{"model": "class-conditioned image flow-matching model", "image_size": 48, "conditioning": "class", "norm": "layernorm", "head_dim": 48, "fused_qkv": true, "num_experts": 32, "moe_every": 1, "expert_mlp_ratio": 0.5, "shared_expert": false, "layers": 6, "positions": "conv", "warmup_steps": 850}
Rows from block 2 of a small class-conditioned image flow-matching model, named by matrix and row number. Rows with one number within an expert belong to one neuron, the router's apart. Each number is 500 + 50 x the weight over its row's rms, rounded and kept within 0 to 999. All counts start at 0. Numbers have three digits each.
Before each expert's rows are labels from the 100 images, of 14976 (inputs lightly noised), where the router gives the expert most weight on average: "peak at" is the part of the image that holds the peak. Only what is clearly more common there than usual is listed. The data: crops of objects in photos (Visual Genome).
# router: router (model.blocks.2.mlp.router.weight, 32x128), inputs 64-127
# up: expert up (model.blocks.2.mlp.up, 32x64x128), inputs 64-127
# down: expert down (model.blocks.2.mlp.down, 32x128x64, transposed), outputs 64-127

# expert 28
peak at: top right
router.28:523516518477521479547510491492500508501560470449500422531464531534514518504456515566590665489502478501535554515464528535516522464518538513470517479552508461604533494578511541508543535493503519
up.0:398574481521503489494566498532467484472523545507577550544521505545480524521433511610532491462554464556523516550535403560510529391535439464380571595555472380437441558548495523484503400531493510
down.0:506582557471527522490515497503483542508552501529511529501521425519480523532484519446427499553471590450418479542446522533511521480503475490488470448546458548518451564500558443455526482514469478
up.1:434503491466428421468432471473531503515477413507497608444392463495449404512527499527470410496451490528360455488449436446485482427459451488468481449475435544481407465516532532485494489484497479
down.1:437513564537519572592539422510537508568534549489446606523548411450517511478407495432576453597543497533522514553488566405516459531449437578544452461484553413587464546490438496363468423551493483
up.2:480471408497506483508477473460374528444514515427523535457485611488460514486532547500488487499502452549511529486417469537415463535540478509497563546506482321467451501428459470534483434473479504
down.2:509490470487523520474532321464497478477512517488485613514499431517475506511532522397534521546515554479641489511469497476491507556461538483544525475428524719574472503531498473454543504501487504
up.3:454530571589452516558471465456490474431497407440450589506474487451470421479530503493432404480419432394493394503488437474388559497407521518475517505524434570489455494496507554471455501499450484
down.3:530521420500486513514504552501552511519555491518500590493518311516458496508424478440481536446455520573416383481480569513553527503452448533544585501518544610541409545497579480421453516526463586
up.4:452486441492500550485425463507458511511523507458561511458538537532473584478482499538556501530504486511459365544461433514480435466553644500515512496497479663448437513516493701479546455527395546
down.4:544502498495524460501496431505505489470516517511497496509484404503492511551411486384498749502490511513537347485454515517504515571521480506494506466549495525493387536578467481506523547510507485
up.5:417531572514629551554516349484502414459506491493545602501555455496555505435550540541440465440414457554519475438541400508361424508446474579506494520508484546465464474537470494488461431565518483
down.5:488521537451534508547449653486476526490463480553492442459489326471456459515541581401500459512561520558336463476535501488451461476431526485436484536547454397528341490578485468500473492505499498
up.6:452470551504509503495424464507462517522504408541526507424375527415573387516466540550504505643510520536447527414482505508481499574523525476422484423488510455601438450475501506479476596491455545
down.6:508485518487460505465539476489503524486523493501486554520488479506509499476561504576634481626468570520463499467483514482546466461460539478539580503497533583194412505416479369509575486513500497
up.7:401542548520487448466503502492428429420507486531571506473468507470479484431506548429509542534489456393465435525477460496473445534547556546512541566368497623496483476489440565463480501518487433
down.7:476514501516473405545515480493513493471476557508464468511461498539488516536408439326515367516548494497520531491493563454478463505506511444535499485487524585565500485471449641491473521529519504
up.8:446461497468523423452483515419445418493455546440492550514491374445463499496446498515499495531468476489513459535499473477458444612502489527495581467471457519547477522493513450429467461536467434
down.8:555512446448475455508449436491488484468516510485501407521486454504551496491508462447521486512491470577521644510537476555511525488550485516508535497484449366624467464476488497556494531488474494
up.9:487494453495518484453501496496511460447513452487465624488452443443450458467534502491453436493432478458469548451403543560471467432507504442417412431471437497478442490497449494507555508555533513
down.9:495552479472511547448496435527468479474496431527486404532432459474565478471554427447459461459448429381512535573537502435405564605550494488497548534511535548500474501485464557498420402436502399
up.10:411425539476487458475395476419464456407429418419482504414429527416461460473520436541466391539522531529516431477499436450497504472433522468436442413520407483504462472514486497428480461406486477
down.10:483493572486530496557501439554475524533475520562499490453553418485510424501542519543556461484499459484484526560576504570505543385531477513452457526485511490463477512601543374502447456529509451
up.11:399497408503484506541400490500358507491495513525564572568548488508471490512499527538503504455489484478484587482497390498485489320538496505498454536500496467466490478481439629525465405518488459
down.11:458470425500526535427496487487466527494489557482468489481441454513497534558588492383379490464515507464532512539420485457457461446537494460564534467486518620374468489552525530453528497465517560
up.12:434478483466407487480403497589522440533375463496492591437496513558564489490491482586500480491486384574427416440459452471463527513494390487462507548418499572412452523459475540502470451525532493
down.12:456532518425523503557458574532496524461479471535548523483535520454547468543464529527446364519527538515365594587512534549467518508526579546492533537605531607372518479408560461543504486492474486
up.13:515541492530455431524462489506502537494544515499500534460541305497603507472508463608469509586460510467606528477519444524500442465514541532494475580518531516476566533523493485532512446465499438
down.13:471473510506513518466533411499522519501481506498499379486498428514458503469441495486473431453522499445622438461469502518469516570505457507500559486434507614619440510571490475481511495548520482
up.14:450573509518517538440571266495492449503512538549582593493522465546526574513424478533457487640525457515516466562450439518424510473506474552570455566513515467567461441520554481493491515462569451
down.14:512488474520469478483507696474480478474493512465476554517478433505471526496493487372507503699523488472243467475484536479523481551482525486543513477509500421391439532629488384489532493481541538
up.15:538488496528477485497495497540484580544505537479501541539463474496409505510609496287404482471493483516533520549489412468536538407463485491513506494525479442488454548501552530466518479484506494
down.15:526519474511528472514502373495451486466470504485473403508467509491451502504539533536295497439497468487582545468498479507480496562482499479514553529598527577544496520535519556488492528519489508
up.16:468472524458479440513529532451577530505444466527458559512464527509438507444593475516426466448529492471445509442580397485476566584522517455517569489473530560470469454471516457484500544472495586
down.16:537464487504469448611522460473531466504508485500499644489509370506543481503542513390294431474479546518428551511499498549488510499457450508505505500514507578582367526383494523500485526498480502
up.17:562430511419501446446430499426503474520411476450434541516427444454450452476536474454539388536518464525520475505417487508451531427436571460442481454510504486471446480524455545470485482515524429
down.17:447473547458508520516483443517533524490482499542547480440529518450488462489570498439576368600498549396424520496501551545455525407508459566467500526427475475463524429449468437465510530475479506
up.18:427488543464496541434455456462555554450489495557466550416424497500465503543513424496434403516501511498446540489497535500459445401477492443332499453502410469467421474516449531533437511444520485
down.18:566537452408565523505445586450433420517505508437445449555495559488530565538412498509539513470522582473413543524554481524578482495558514565497554478555517485414520543469530457451554493535495437
up.19:442469435571467457550502513530468558502434525479540548524451498471429550510513513478520493400558517434507413486524367573479450527531556516486449473547419538486432501445540539505461431584452569
down.19:546525434536493475442525571508416450506534519505510587509486477565524530486486455398453423596462524570504487561460498429453521424513439503566418496528537590624451476481503490495487469515494474
up.20:501467462444450473476504522510598417436498535495478532467448445487513397497525423527579442516516537600539503582515472529527468541479511464540464454512457419502510451420425367416502520500514379
down.20:509494467514491433475424497477522501522504521482489491500498495521512465547497461436546469426493561515483511513547511477495521456504511493512532490545507452636495501542516486485478539512506514
up.21:511479494528551494485540571458503468481459483490439373472502439523445448456444446603463464213475460503477506501532487488533514499564505462421434500559523528478567507567478545505476500478508504
down.21:424522507488544500474493649517544498496493502525507263466495470478449451471489521405385423482489491477396527526519507511483496489495537497481504501513479438257493500496515510504480487514467503
up.22:420485483492421491513497453479473503474441480485437732433514480437485505481497494616472469473459492473424531429552510451419502536476463516504450446447489501452392509497465505499492571483478461
down.22:490475513521468494503553543527484482555532481471446586538552529499487538496550491517498457511400531562554521515495474572537552347478505477522488534443530578603497568552433618479528615411479524
up.23:436414454484434462470437451390508500459487492491495614490442481451487488538450567549468469531552525485404487479468528516514465495421409476518432465473517519475384544504482466413453484429482528
down.23:592464464539429479540554473550462507556495496447552535570575467521537569534547518454464591579447454537528606532367477504536592530530564459444448531450514385495510591506426532550454542461541448
up.24:492465499455456439461478489467565522470459493472466535513527544450494461465477482553502441760472545506442538601468478538475497514502525515523459495440483459764441509518525551470507519444556492
down.24:538493464514487478502482497484505487511542531488474603513466487513498516524530492495568540627471532521499507496503542474495483538493507504510477488419490482041488517477501489478486517479530503
up.25:426507458449412469497530499577506518502475491455496557484478431461549420503474460478442376608577536469492526457434511467472498384533487516485453479493476555502489499587480465434523503456461519
down.25:496552524537450468516465490493521548522480553505531461548513367482424467569480513475483526497479571497446587480524558423507532425469522509492466507572482598381433507494485435547478516487551508
up.26:465535465493486470506492442461449467435517445435544527515526527505434536541576482443545480481509550487467445430589621524521554386576483497518411458490511498519515509431444474482546522509459594
down.26:518523529472533529562489399503537520481542492522496574554491452516511543487496537430436319593494453482496466519562491507517509565496500469513496502407508491585421480462508464497556533501511443
up.27:469477442438441481519437464498481466499522550486417600470424451438419362551501412539443436466507528538400463443480504492524491537455375526484414456471423493508438507484434492562477464478475450
down.27:492544610472475417546524469529554546529476442517451482569534471539456507490527539508489472505497497443598528520407496452516449601465579520559560491586495436554546555480516444528528488498534466
up.28:467458514442505468551490504453487523521472468541429530483433486460532382477518420601452512413436382446462379427406456591414493534482410516496475517521487573472518451503534452530504453465510468
down.28:458485489488525542506529541483487482479496483514519449524510570504486509492497514608510752549491524473495521472510517520441495430552447501493522500439497721392572514447508492517480495516484472
up.29:450450470442457525559486463412479505474435438392440525431434483462508398517485463535475450479482481519501455454471452542415434491415413495458475461521462518427383484503448491453453464441496475
down.29:521458486584564570479562504499587517473493516433466514521493408463478490456458486397391541533486470465417445527443461493518496624509510418556494483585526598499401531624423545509539498498503479
up.30:501562507457425391481466478503501469484524462513413580452444409460489449477541522529440466527521565506430460465463432541425502400436504446439536454435466529463404456467374543500501528440423465
down.30:513538554526489473443576529509548525465527526451429500396497545484461482390477487387450433598503625481560576537501516499475528455510528495518581485467508401641588460486459516509484560485500492

# expert 11
peak at: bottom right; bottom centre
router.11:474528478543533479518502553502490493470543466519538477523520444520468512478482487584534265454542461495562537528520505499546474540575551527507500538669533514591594503400492647535526508518494455
up.10:368489493566422486481520533497452528478519516490499576452486400536542506426510481434464471437530447486566514498612521447463498482519543531467445514414492535490551525625421540475431434504492547
down.10:458519513523543450483446496452474525508535517491495599533509430462601507519452478436417397514620415495506496480372522474471480690497441557484508486550486465591457511450533504501551555470555527
up.11:461474474451508428474502567418413459474478450438504575450393493446509422446459494515394553383439500478497540395479500457450453491511534451450472453486447528546538439466449532396491537435445517
down.11:405549565500511402404471573566452498575494510504492460526483546494445475456441485543364468553499455513636586545480495484501514521533527451476491537546477498395438473522588549534468493534550469
up.12:450423428553477425445484438578437563414481446479454509456479542412394465460572541540503477438453485446490526446532599477463443488520469473495506493533515435402537509552505487434474501453549508
down.12:476476521513477546438559485431555521526498456471509441470541587473480474419521442511514612541439477480407545546490538430407529442642534474503512530406504415531506440546458528490520495477485392
up.13:513489526471486509545503493505504536533474487511446330536469538526505499506473485618463665508508511512445570472500507502507531461509472558523514470363509492384337545584516598524518525523554536
down.13:500489492514512502474515595481502479508504518495488469505471624516524496503499490507618674463506485509532518496519518497492492469510500501511518481555511469361598515319482395479514503483504490
up.14:425514496498477441505446587455501510464454479486531471468455452480455494468462473451471614765526444523464524474481439462535469456480488457437454515526442444739445462560479560467469482477507470
down.14:531469475522493495445522394500480496486516529489466558516478447522510517506502463561441444651463561520680526489504570455508510509437518467539527469550530483174469514393478540462509524500528524
up.15:437540596460480489510508515568399493534520487510477518546437488593452481550563469521498517438468493541520544491468498514560525543486552511505507486445486427490549432569468421561402516482557486
down.15:530472484506477468563494472513503510434471504503518441524522494516555528523569493336460448437467449465357508519550519499451454462578506431547545451561549564469445514530479456441537495538546459
up.16:540535540462488544508497489506474555505463446505516589504476605467525485454438468406468530526509505506478591531484478522491477559521488531488512447391482400491435456445536540517476543470532485
down.16:500505494516511500517508468496469481482516524500486478503492459498486516503507494379354440494492505494535490471473516516533475484477491499497489485569508675610501527506479629486504513480495539
up.17:400459465473468509434495482544426510496449493494481604424461414435426400451554523571492530468524505573439493464427522507443497476477485478431435475494427472399430478463541484503519478435480500
down.17:432525494462485490433550374554397547420469523492442582578498584483511464504516533432543524535608503474374385550530515507521479479474449453517528495453547627501626512406485580444544573502547513
up.18:468513495523517505504526500492482503497527542506498519495544388543458512487535513501483225482494496477498504522505495471488516570521538493538506540598528592542593535278490477527496472489530476
down.18:506488487517488500520495559497478489501494524488488682512481436508524505531490474382470624489507509529474481488480495498518484476533499497497490479215511460658408520639492533502516514498508524
up.19:476470485430506485515490500464498532515438456541416517481421496481514436505512495533514426513549478503531478456491492513496452503490502499498501394621441541411525483389465357474492525484563507
down.19:492507525488477503491506556519535512539505463509521566496547393477463494446538491391340361528482471483477500512451481511498545526474499509484474536304470414445377506540520519486470484508471508
up.20:457451423445396487582491477461456434468482458470444615414426457513505370502445458569523498500521470514492475524443495519495444458466399488467429484463471507442498483486483435388449453464488484
down.20:544483464466566503540458482513407459543480449518538429519521474519544528516461563466499615523458527538450547518541499442457477383557436472481534510635513330598533528516520627516495546511497468
up.21:468532522509503533583458455492437472494466484506526455494500490477500522494576534405574770450531513477560534468535493518509514514490483491494506516711449580427537480477503308518469518507497523
down.21:450521507454536522504492511523503501496460480537529415464527537479482458484481526656571325447466483496474469517518473508485520500518511509492489508621474400307536467395521344524489475534462487
up.22:482561458490494442453431509494550437472479465440583603495556508474576497498495500522456634466500471498520451466515454394507495520449446512413470512534441511471551519413471549433456453496418489
down.22:448489550480413551488497500543485475476557448518510470467519543424470532491376527392477551521573506547469595460465485569525488557450595530453464449626509461401543477446578583492487513469453554
up.23:422412438476447418451491427456516410452476492507475636413418444534420466404527514563477500439570486503471464460432484471549398485487401548471485453441426534464501504464506474435536492471477554
down.23:497366471475481469568565503425490464496558498520571544470490427495461491535466517441545450593486481436502490463503503532536466417484519569401503562581477591389454502497480505500532437479513396
up.24:479520486510505497482496480514511492551478487510460529456450354538531446490527499580569623485520487542510579512460575531487476491522494490553521576583529537441650532503504529481440529504512459
down.24:485516520521505468478468459454527572470535464489541325504554543473493474531419501444619491512507523463492547477478560573481484467521443560469534492543475534407543485378546470505516526536529448
up.25:441485519380534527474534404506543497467480448499440547478453429420507455436530440542437456447455506591455467516543467516442482501571514448473532433416525611478570498393471603530494447498537458
down.25:492513466475447494565531554478508509450522487527478549442493543504539492472553537492552530411481416459497495534567489527426502438498562527512544503513517489443520452598489436441513460478495430
up.26:460514490513421449502481500456430451463512514406500600476516384466478544524483505500481384426470505524491497512550479501497429498538505498415506448545506490489492499640509539460474445496376490
down.26:502548486453496449603485464494378517479483485545520558446463376525555476499438515508528458497494490491527515504469531482422486516547560541466427563462488558602370463434525407514553440506482501
up.27:499422452476464454454466351435460442462441405482454562399457456401412428448499486596543419520496428452492474469453518532481510487445505441501490420489425464526494465506472537438447512420412480
down.27:542540508448490474561475369543546537577506458532537459473510435460412504464613500622539467430434515491519579512511464461437520491505527547456464549527489570585451476508532486481436460494484515
up.28:459510533467415389484509412505507492626450515519474616492492509449517448491528552565467461428435457466461430514495471491543523437443452507510446440421466521452500475526482454436388514477432468
down.28:516491522388446495500548529419491456475509513514465510529531472594441524499489490506447472500452490487463469503361476504480473548534491524543358461404494528521459556521488493465450485539464497
up.29:423506481428438466509461437498467584466467489515449635431488514484476410525535492546489472488523486535499484425447474483450531466441502546420421454423431540446495451499528466498458366446505421
down.29:478470561526594613497559553493558558576541488516507496491442551437496505532489496456473592500469524471482506411524611488472433509459438482565497544435476519488429544491504538403480435487531523
up.30:461524482478446479429516546494576430513505479463499525498463485499455498512488503563480560401491505523496529436530480478506464475457469407412556469526423502587501423407483533502451446512396449
down.30:461485533470527547479546590552532517467564462573567396464459605444536443479530521568424409599495486525533493460504493549547518437446482448507542557500473454493533456486516607540473461497482512
up.31:461530502517504555556514470493534543486547499580509590519546478551457555487525569546398595506472522572444476477493528502480493284467496527526438530549515425502506526584501507514512553501526483
down.31:505489505517498493499508432491479481478506517484497424516478602510487524512469469445363504487523521518486476491461505503517501516493491463519484495661508614515620555559500493472488508510509508
up.32:483479470386448464447431416463463490452460467409415534434437452459474470478467445559456476472480475441488469502461469432443431491557523490548459399468390489516471396531431490446472536448529493
down.32:529474515505493514486507434511549545520571463549531498495504374493393483490518554565463484598566480487414479441588488590441500455516587552485512533562531502384431580579588435488505515521489450
up.33:559454415481445471520538463451499392460485401436499518437379486383534422494492511543493444453524506463510473421475556490522457428409491453429477443540372446465474432465450542425513528481416483
down.33:429499444475530567523503509482546524498569496556579447474463431450492489555559568563504456577457498497476450533481553472486509618511465561478502546528500639559431402477537449567471398459507506
up.34:426563581481526525521495438519508451493502509573474642545468420475566479535615518571499674557484442566491487531502589464525467494512526490493446525539526409459444530496518483503453511482472524
down.34:511506456493529517530491479518459465469493524488495524496490541488516471485499503327545577492503480505559533494511486474527481525509546502527530469562538497520553518447481316463520518498479514
up.35:575434531462569475520523493483481468468509535493416483480457579454441481444533419428519477484438482474531527494510485507417495520485583458458477483508532579498441531510473550577510455435483437
down.35:469481483488527509526486490526503498471494506503522246489526403483507468512551537365554325495537505519471520485468472534499514486504500512459463511420510578524432468494491442534528534502496524
up.36:417486456479467449485470513500529434485530531485520615513470356514423482533502499499395392428481497462519441513508430469516455565505525457443481508459465539514459526527462482498461428501393449
down.36:474505491508496520489514503489509490516487504503499662483508455496461491482466513396534519485504435475520503451452479491471520444542494522479494520377471619626414503422513360489479442508466504
up.37:467479474373431425507506433501496472473464477517492617414463510494431509498496455564489466506518460470452436484440488572465465514466408414454482440373479531441473459534464434483450457488556474
down.37:549454443482554469441546464514450457461582410482484468413485641577514501596469420547466525470558542582467518584532500473463483468563533479522522522417528509487461487417518482557467532482552533
up.38:471516482484505493531501481500540528543492488492488576501495607447550453504509496457595478495503509554436579467500478510492469542497531525525488474504537399490406518549539608500551517488546463
down.38:524489471513480486479514497487510488508505510488499487507480470522511484486489474594490459485475507487500500484472517485504503524494495490524511504647508643425525520548500620480524498484494500
up.39:403553442538500475495518488516492445481525572481494514499535349568435559489545475455457267465502484472494511525523433458506477503543506475492493543604552572544579552309529503571510424481471470
down.39:584503466527458461523491514453547511498523534488497532524505414519607520526544493439448530485480457513495500506507459476527490506549434474469532495321508516727386489531497556537493502499514443
up.40:423475413472470429465484453491470460489516451502478641477549466511455419490557498541478523545464421462446484493412538441459422498479469431501483452400423538463499533513452454488545454441485507
down.40:457524614481494452494510418496389537486589436575551576515587471529560504529483493461474430485521539524441519533543521586467463472581489429570474504504490511507466447558465633497588490495460444

# expert 23
peak at: top centre
router.23:529451506467550475488500522484455521463465434473443472489433573440488468474440474607518757412510512485506549497464493495500499516523484517449467508588444456578529491520452509482547498510583487
up.0:425489449516519441517515529557498461436480523500501635500479483524486502441476456455527562449468473428541535506521469435434453511481443450457506494598486497471459480548476609505460469492441544
down.0:459490508523506504501512476492498469493479482485482650514492376494511531512447487524586300570502465468502543528471449461447478483497580470516519477404506513508391525508512427494511492509527487
up.1:540457362437443507552553476538439510478460394406496555526442480506401524590460473499461473512510553554476587506515530483442452389484381483482482453498449483450522463497537428438386525518503471
down.1:496513510511512514481464298464577526499523540413526528463466530508512464473490466464582481451499491482619466470545498481481499490522453516494460490488515441527605471516521534518532526487497468
up.2:433483487511471478515515429548523503575560584482494649511547502476476550472572563640544558579530538467525477537567530460477455535505490498503476459565542479532433441578435620513475519475437505
down.2:552504502545450471495481481456460509476498555466487638500495482555508570497544451591489426485512478516506484446568495456527514480522508467517479484368516470527420497530517296455472511480530522
up.3:446428541457476529571521222538497572469501441533426572500443555504474542507465517577444561499489477503455555493478514529501451472509498498554509549551493502432487529427466508519500486555555534
down.3:515499498485467521515487700503492500520491510493493671499486599499470516500518483530369410581492507487341487494486494496500496495501506530507499497628486337604559503423478417500509492499507517
up.4:424490545493404458498518565500475432467511456492543517535466351443504522499473538345503482515490514470461522487459496507490495436456478530472496513493461437590485437539421443459455430485374499
down.4:514500492508523440506481555510512453461519545509452646486474463508446517528522455413567444469518531531526586533449533476508503460471448503557528512456534492559490510406481444473510506500566549
up.5:495443528488480455558507535457519429511518564457558475517524455492560491470584497548411514636553482458675530437590478461460466582414480446440525481555455494473457492458509458518459453502454494
down.5:477505507505505511495500387482511480521487515478494362495478614501514510514490487743683336543499521539588488495540519497511480422500464496519504499427536577645579507503474434532505501499486503
up.6:497450463442466425475450470447485515446429414444444529443402512428438417464473463508465536417465494489429497449428489558458464479482498489421480445470414538505477457478451453433476487434520455
down.6:475534532439500493501469506479568489512448478527540501524460504510526544469491499441696539612493538532496500483559492505476503513453448469537500508578499514348562492289498570533494500506499498
up.7:456512430464520589504498526473539458487537561529526562532453554542512588459528505554508531484471455533467425537469449545486441389469499427494416535517502620492514527442517503490458420473436440
down.7:477488548499569498426557473523546498507464524512487489519439434498452455522423458529479655483512477489498371442484510568519456491495412458543526496541537511648443528508436505516484548509487534
up.8:439463459515437491464426457499505457493421460422479639454465463430502459516518486523486385426493511462419470481444504458498490482471463486443465481502448547463453417503423563532496447489534530
down.8:512580498509509502586476516495478414486442526459500520439481608442412433477557402404531447495491508423607552456521470451439505488565551465504523482504484457584523536496507519480539496489482461
up.9:432476516494517440377446511413523522451486445507428504508451510453531379451467439486533452552445381503516454479386500501410471564410431521453504409519510451363459448439444548467479472472506429
down.9:529523536445534481485572442484517525427482556550501398546485487521510489552495436532472546615476510409531500455441522510527481501499468464529515495459563460519481502702463485519486471478436557
up.10:526516546530419528575481516551465513539547529458540549544522295486521473554492480429402526470527550427522569522540491475501519452499425480579527481535508439533594529545539526573494549508575532
down.10:487506515483521535505493415502540493525495480522514446521507653494506486503538532475361360497499484469584465493456452522482502471528445511468512505483467677539642487591503534523521516478472472
up.11:468540572505493514446524507497469510481583480467571513537546451521609529530484453423542462561430494576458501496454493510489481627391539561577508471482545439472535510454522545471543503521447481
down.11:558567577497465526544512427547497461468464502500548371550490474488514540477571502452488612508548427528554469489616476469468524458513521478507478466485518557608483522623512505474483515530526425
up.12:477464489413499506489475522480483461480446471452450458475424414437487412476488482527415583497531484456469530485470484504458475493496495475424439421472495555521442481489495457488488497459464504
down.12:505525507488518514501474512502547526498481477520519606464504515472483468483530509543573302480492482490529480519547480507488506493469467538485499521482492433413475472333534308505499479512478480
up.13:356455456462399421539498464448475481490417479506441606437452427472496434518526490602482427469553476551454516490488413473450495440438458484449480468477440558472378495521499495494414443495443524
down.13:491530558565481475580547500548446573534483472465485501447516537555509531414478451496461430450455474513527482551481404461587452517564530469571491543527441547381495489381563454587608518448434453
up.14:454503439487505467527461404501519464493497482450506595457439466455479493462528402503458474413472484516474509446492504480459475482424541453429575511465475450450419546441483507470387464495379448
down.14:520443483472437530507522464508495583512588500529520618536490570515494547591478515440483448465525566497476586492487490580460530540465509571500502545512532495473492449424551657479453592515482483
up.15:480501460471555454436524405451533543463536441535515569491501457463498471454467428539442459490421576508452412554511432500427528498440467480465466482474485481465473538563470605381501483472573478
down.15:466503526557472522465509504495546523548507523513484585449514421537437507508547529512354391512593445501479545478467490579530479594508542525486531497531465512500439511553535553530452529454497455
up.16:506445479448467448522450439483466590441502407485467510441460485386492497507438510483429478512442557487494446445426506456487440549424481450428451471525485478421491523493507547466470506448510480
down.16:525490429464430498535474472454503490516489534524511585586551491534416469476560558448558524522425478476519523442476453476493499458570419504490449477477509556476463548506536561511520428506448446
up.17:436467580525455358485506471516505454580520421484468626469427353476433486526521495497542471474484488524522444528520430541494500497471473449539556455528458458441430372453532508520496530473423530
down.17:417440534497428554446517470603516575519572519508484519446563481512475488425493528432498512445528517486474518574551408549538460416424448545547476439548572455499461382459540528462532479433462519
up.18:381418485473420511547521441521465504518511492479531628489425420474491431402540482519500397493466521562451449418532530457474556454483428454466474447481512516454487458512468502513438399465463431
down.18:499498512482512558435426462486554532529513520580511382499393531435563488511518478435480523470572472529413560356523378466483503585562525405400482583569514470434509541416557578575521479479527477
up.19:494496534404493504434498521478515475474457466516516524492481477546421455466438454566593491452494503498535410530538397375396517499450572461467540514567496535484468465440454594506446478488495488
down.19:488480485523482491470557436498474506462523538509490488535484461536462570478361459301555485549565509487546465469433545453460450562640503500536556497469539503431465515588469511486507516477520543
up.20:485453520534484466475483518517600435477569431505559615499576351486478486539552487479484508463542432558415535512494465459481397450523444491411464455381457473500480499600442515456498487487571403
down.20:536516550515434486524526529466521483494473468434462625607505351513487488486529453572432433447576450427457522551535496520456554519504529514481516463433561458578374523478470375525566525448496495
up.21:532516453474479518424513461536512484542450483502453432512528545501481475511459512448580513339446518542418545494442536489557508408472490479545429532421585461529551527365491433539544479492482471
down.21:440503534492538511473499562524549504507458493510511308505509563486472489487541528472478544530527468508426486546550496505485509503453523497510479515582498411331591493411500385512470485530480487
up.22:477601504465532460509437492510579448464454485397435537429490601473504480402518449545501455504447531507528461543442428481516478411463557493514434462622444493477471511437484618514521391442549456
down.22:484483442501529492457465382521524469489539495481512469468471567515522489526477499327452703519531546519618479529555532492497503471477462515531517510452533659537519465623482455512524499466482502
up.23:478479521455505501432478512494448564498503562467514571476518565555479532527438477545620498480538448530453469520464508481551531467538556495534523528352525550484468481501520388528500491451492461
down.23:529489487525509493488519357504464479503510495489466519516491424520502517496535508431336322433454488525583493497527515497498494547474505461525499482450527429616444513634479481496503518486503505
up.24:406467479412429492498459457542557503531461434473476617517428436459480405532538508559498433455492523486445488529454509433453457413443360433470494454476477526436438426527488525468457471494487551
down.24:469491511487429554546431484538449468447447482488517505445560525354483456531526463482565406530565437452456426453509438523458509627519378554480484462487526570577527483498548576549501499464458493
up.25:474439516472437558496367469526557528561510511523477522547505529415515494520516548444422459573496519544525508402572490554491547480451443505506472421588491356443478519537558500445493567501489568
down.25:540505484516514484501513330490453464488514530474478586559460454539526549508480498473493389486515498528666501477512524455510468522470546474535544461572540517423495544603492504480524530484520522
up.26:442502480497550477552494510500497499501457533534520612517529501523475527432477468482507569503545599550480476512460464520504574466531534555479434526535472431497541574394554555517509434506504506
down.26:518503516480474508542536497554468493502486540511529646458489488493459499510457518439479519519514526465503492508424506486496517522503516493493503495623510601420499506578502298491536476495486544
up.27:442521505458408469544433447472447488497454419523484612468418476430488526478489530531432397448471535443463514430494491466475471454442461406511459463484466537465416461463473524465494477492488425
down.27:490524504523463514491448537515423486495488532388549466470493518485449536521455486456487404359576491549594486508486472493564487469556483513456458452586501477551469586560508609454479549452473492
up.28:407551493530451552471531481535563446477492567449555758503501507512504486507553464593434515493527468444544526502573474467439496523445525442519465486450514490463354539501521525532517475473482427
down.28:514493470495491502542543448505509492500513477535496586503501497469515490498469522442610540494496526493507515468417483541490507498549522516509515498412488495528478532442466317485533491490510474
up.29:476509472439445447489451486456535579456526460503476506486432388444514494549481519495432486535468545557590449489469433494446502509469466479418468413498437536456471462525469572426437507452514486
down.29:462539487489490499511525497519549538496483522543481526541515549535496479477452535379396579485514532477518507500521525479452491517478510452528539515521525650660503490578464534547498446503484512
up.30:408452467465568499410448429447441503508450418545467532429411492486585474503448473560414446535511632623431431468498581548535423513538510482482385404499504519465491555551490467520487426492556578
down.30:502438514503463472477541497514503582511495457533493484493490365542593502489529458564513543412538498539591486477508444512556487431388527504500537515527550545401407434474521589504527518573463524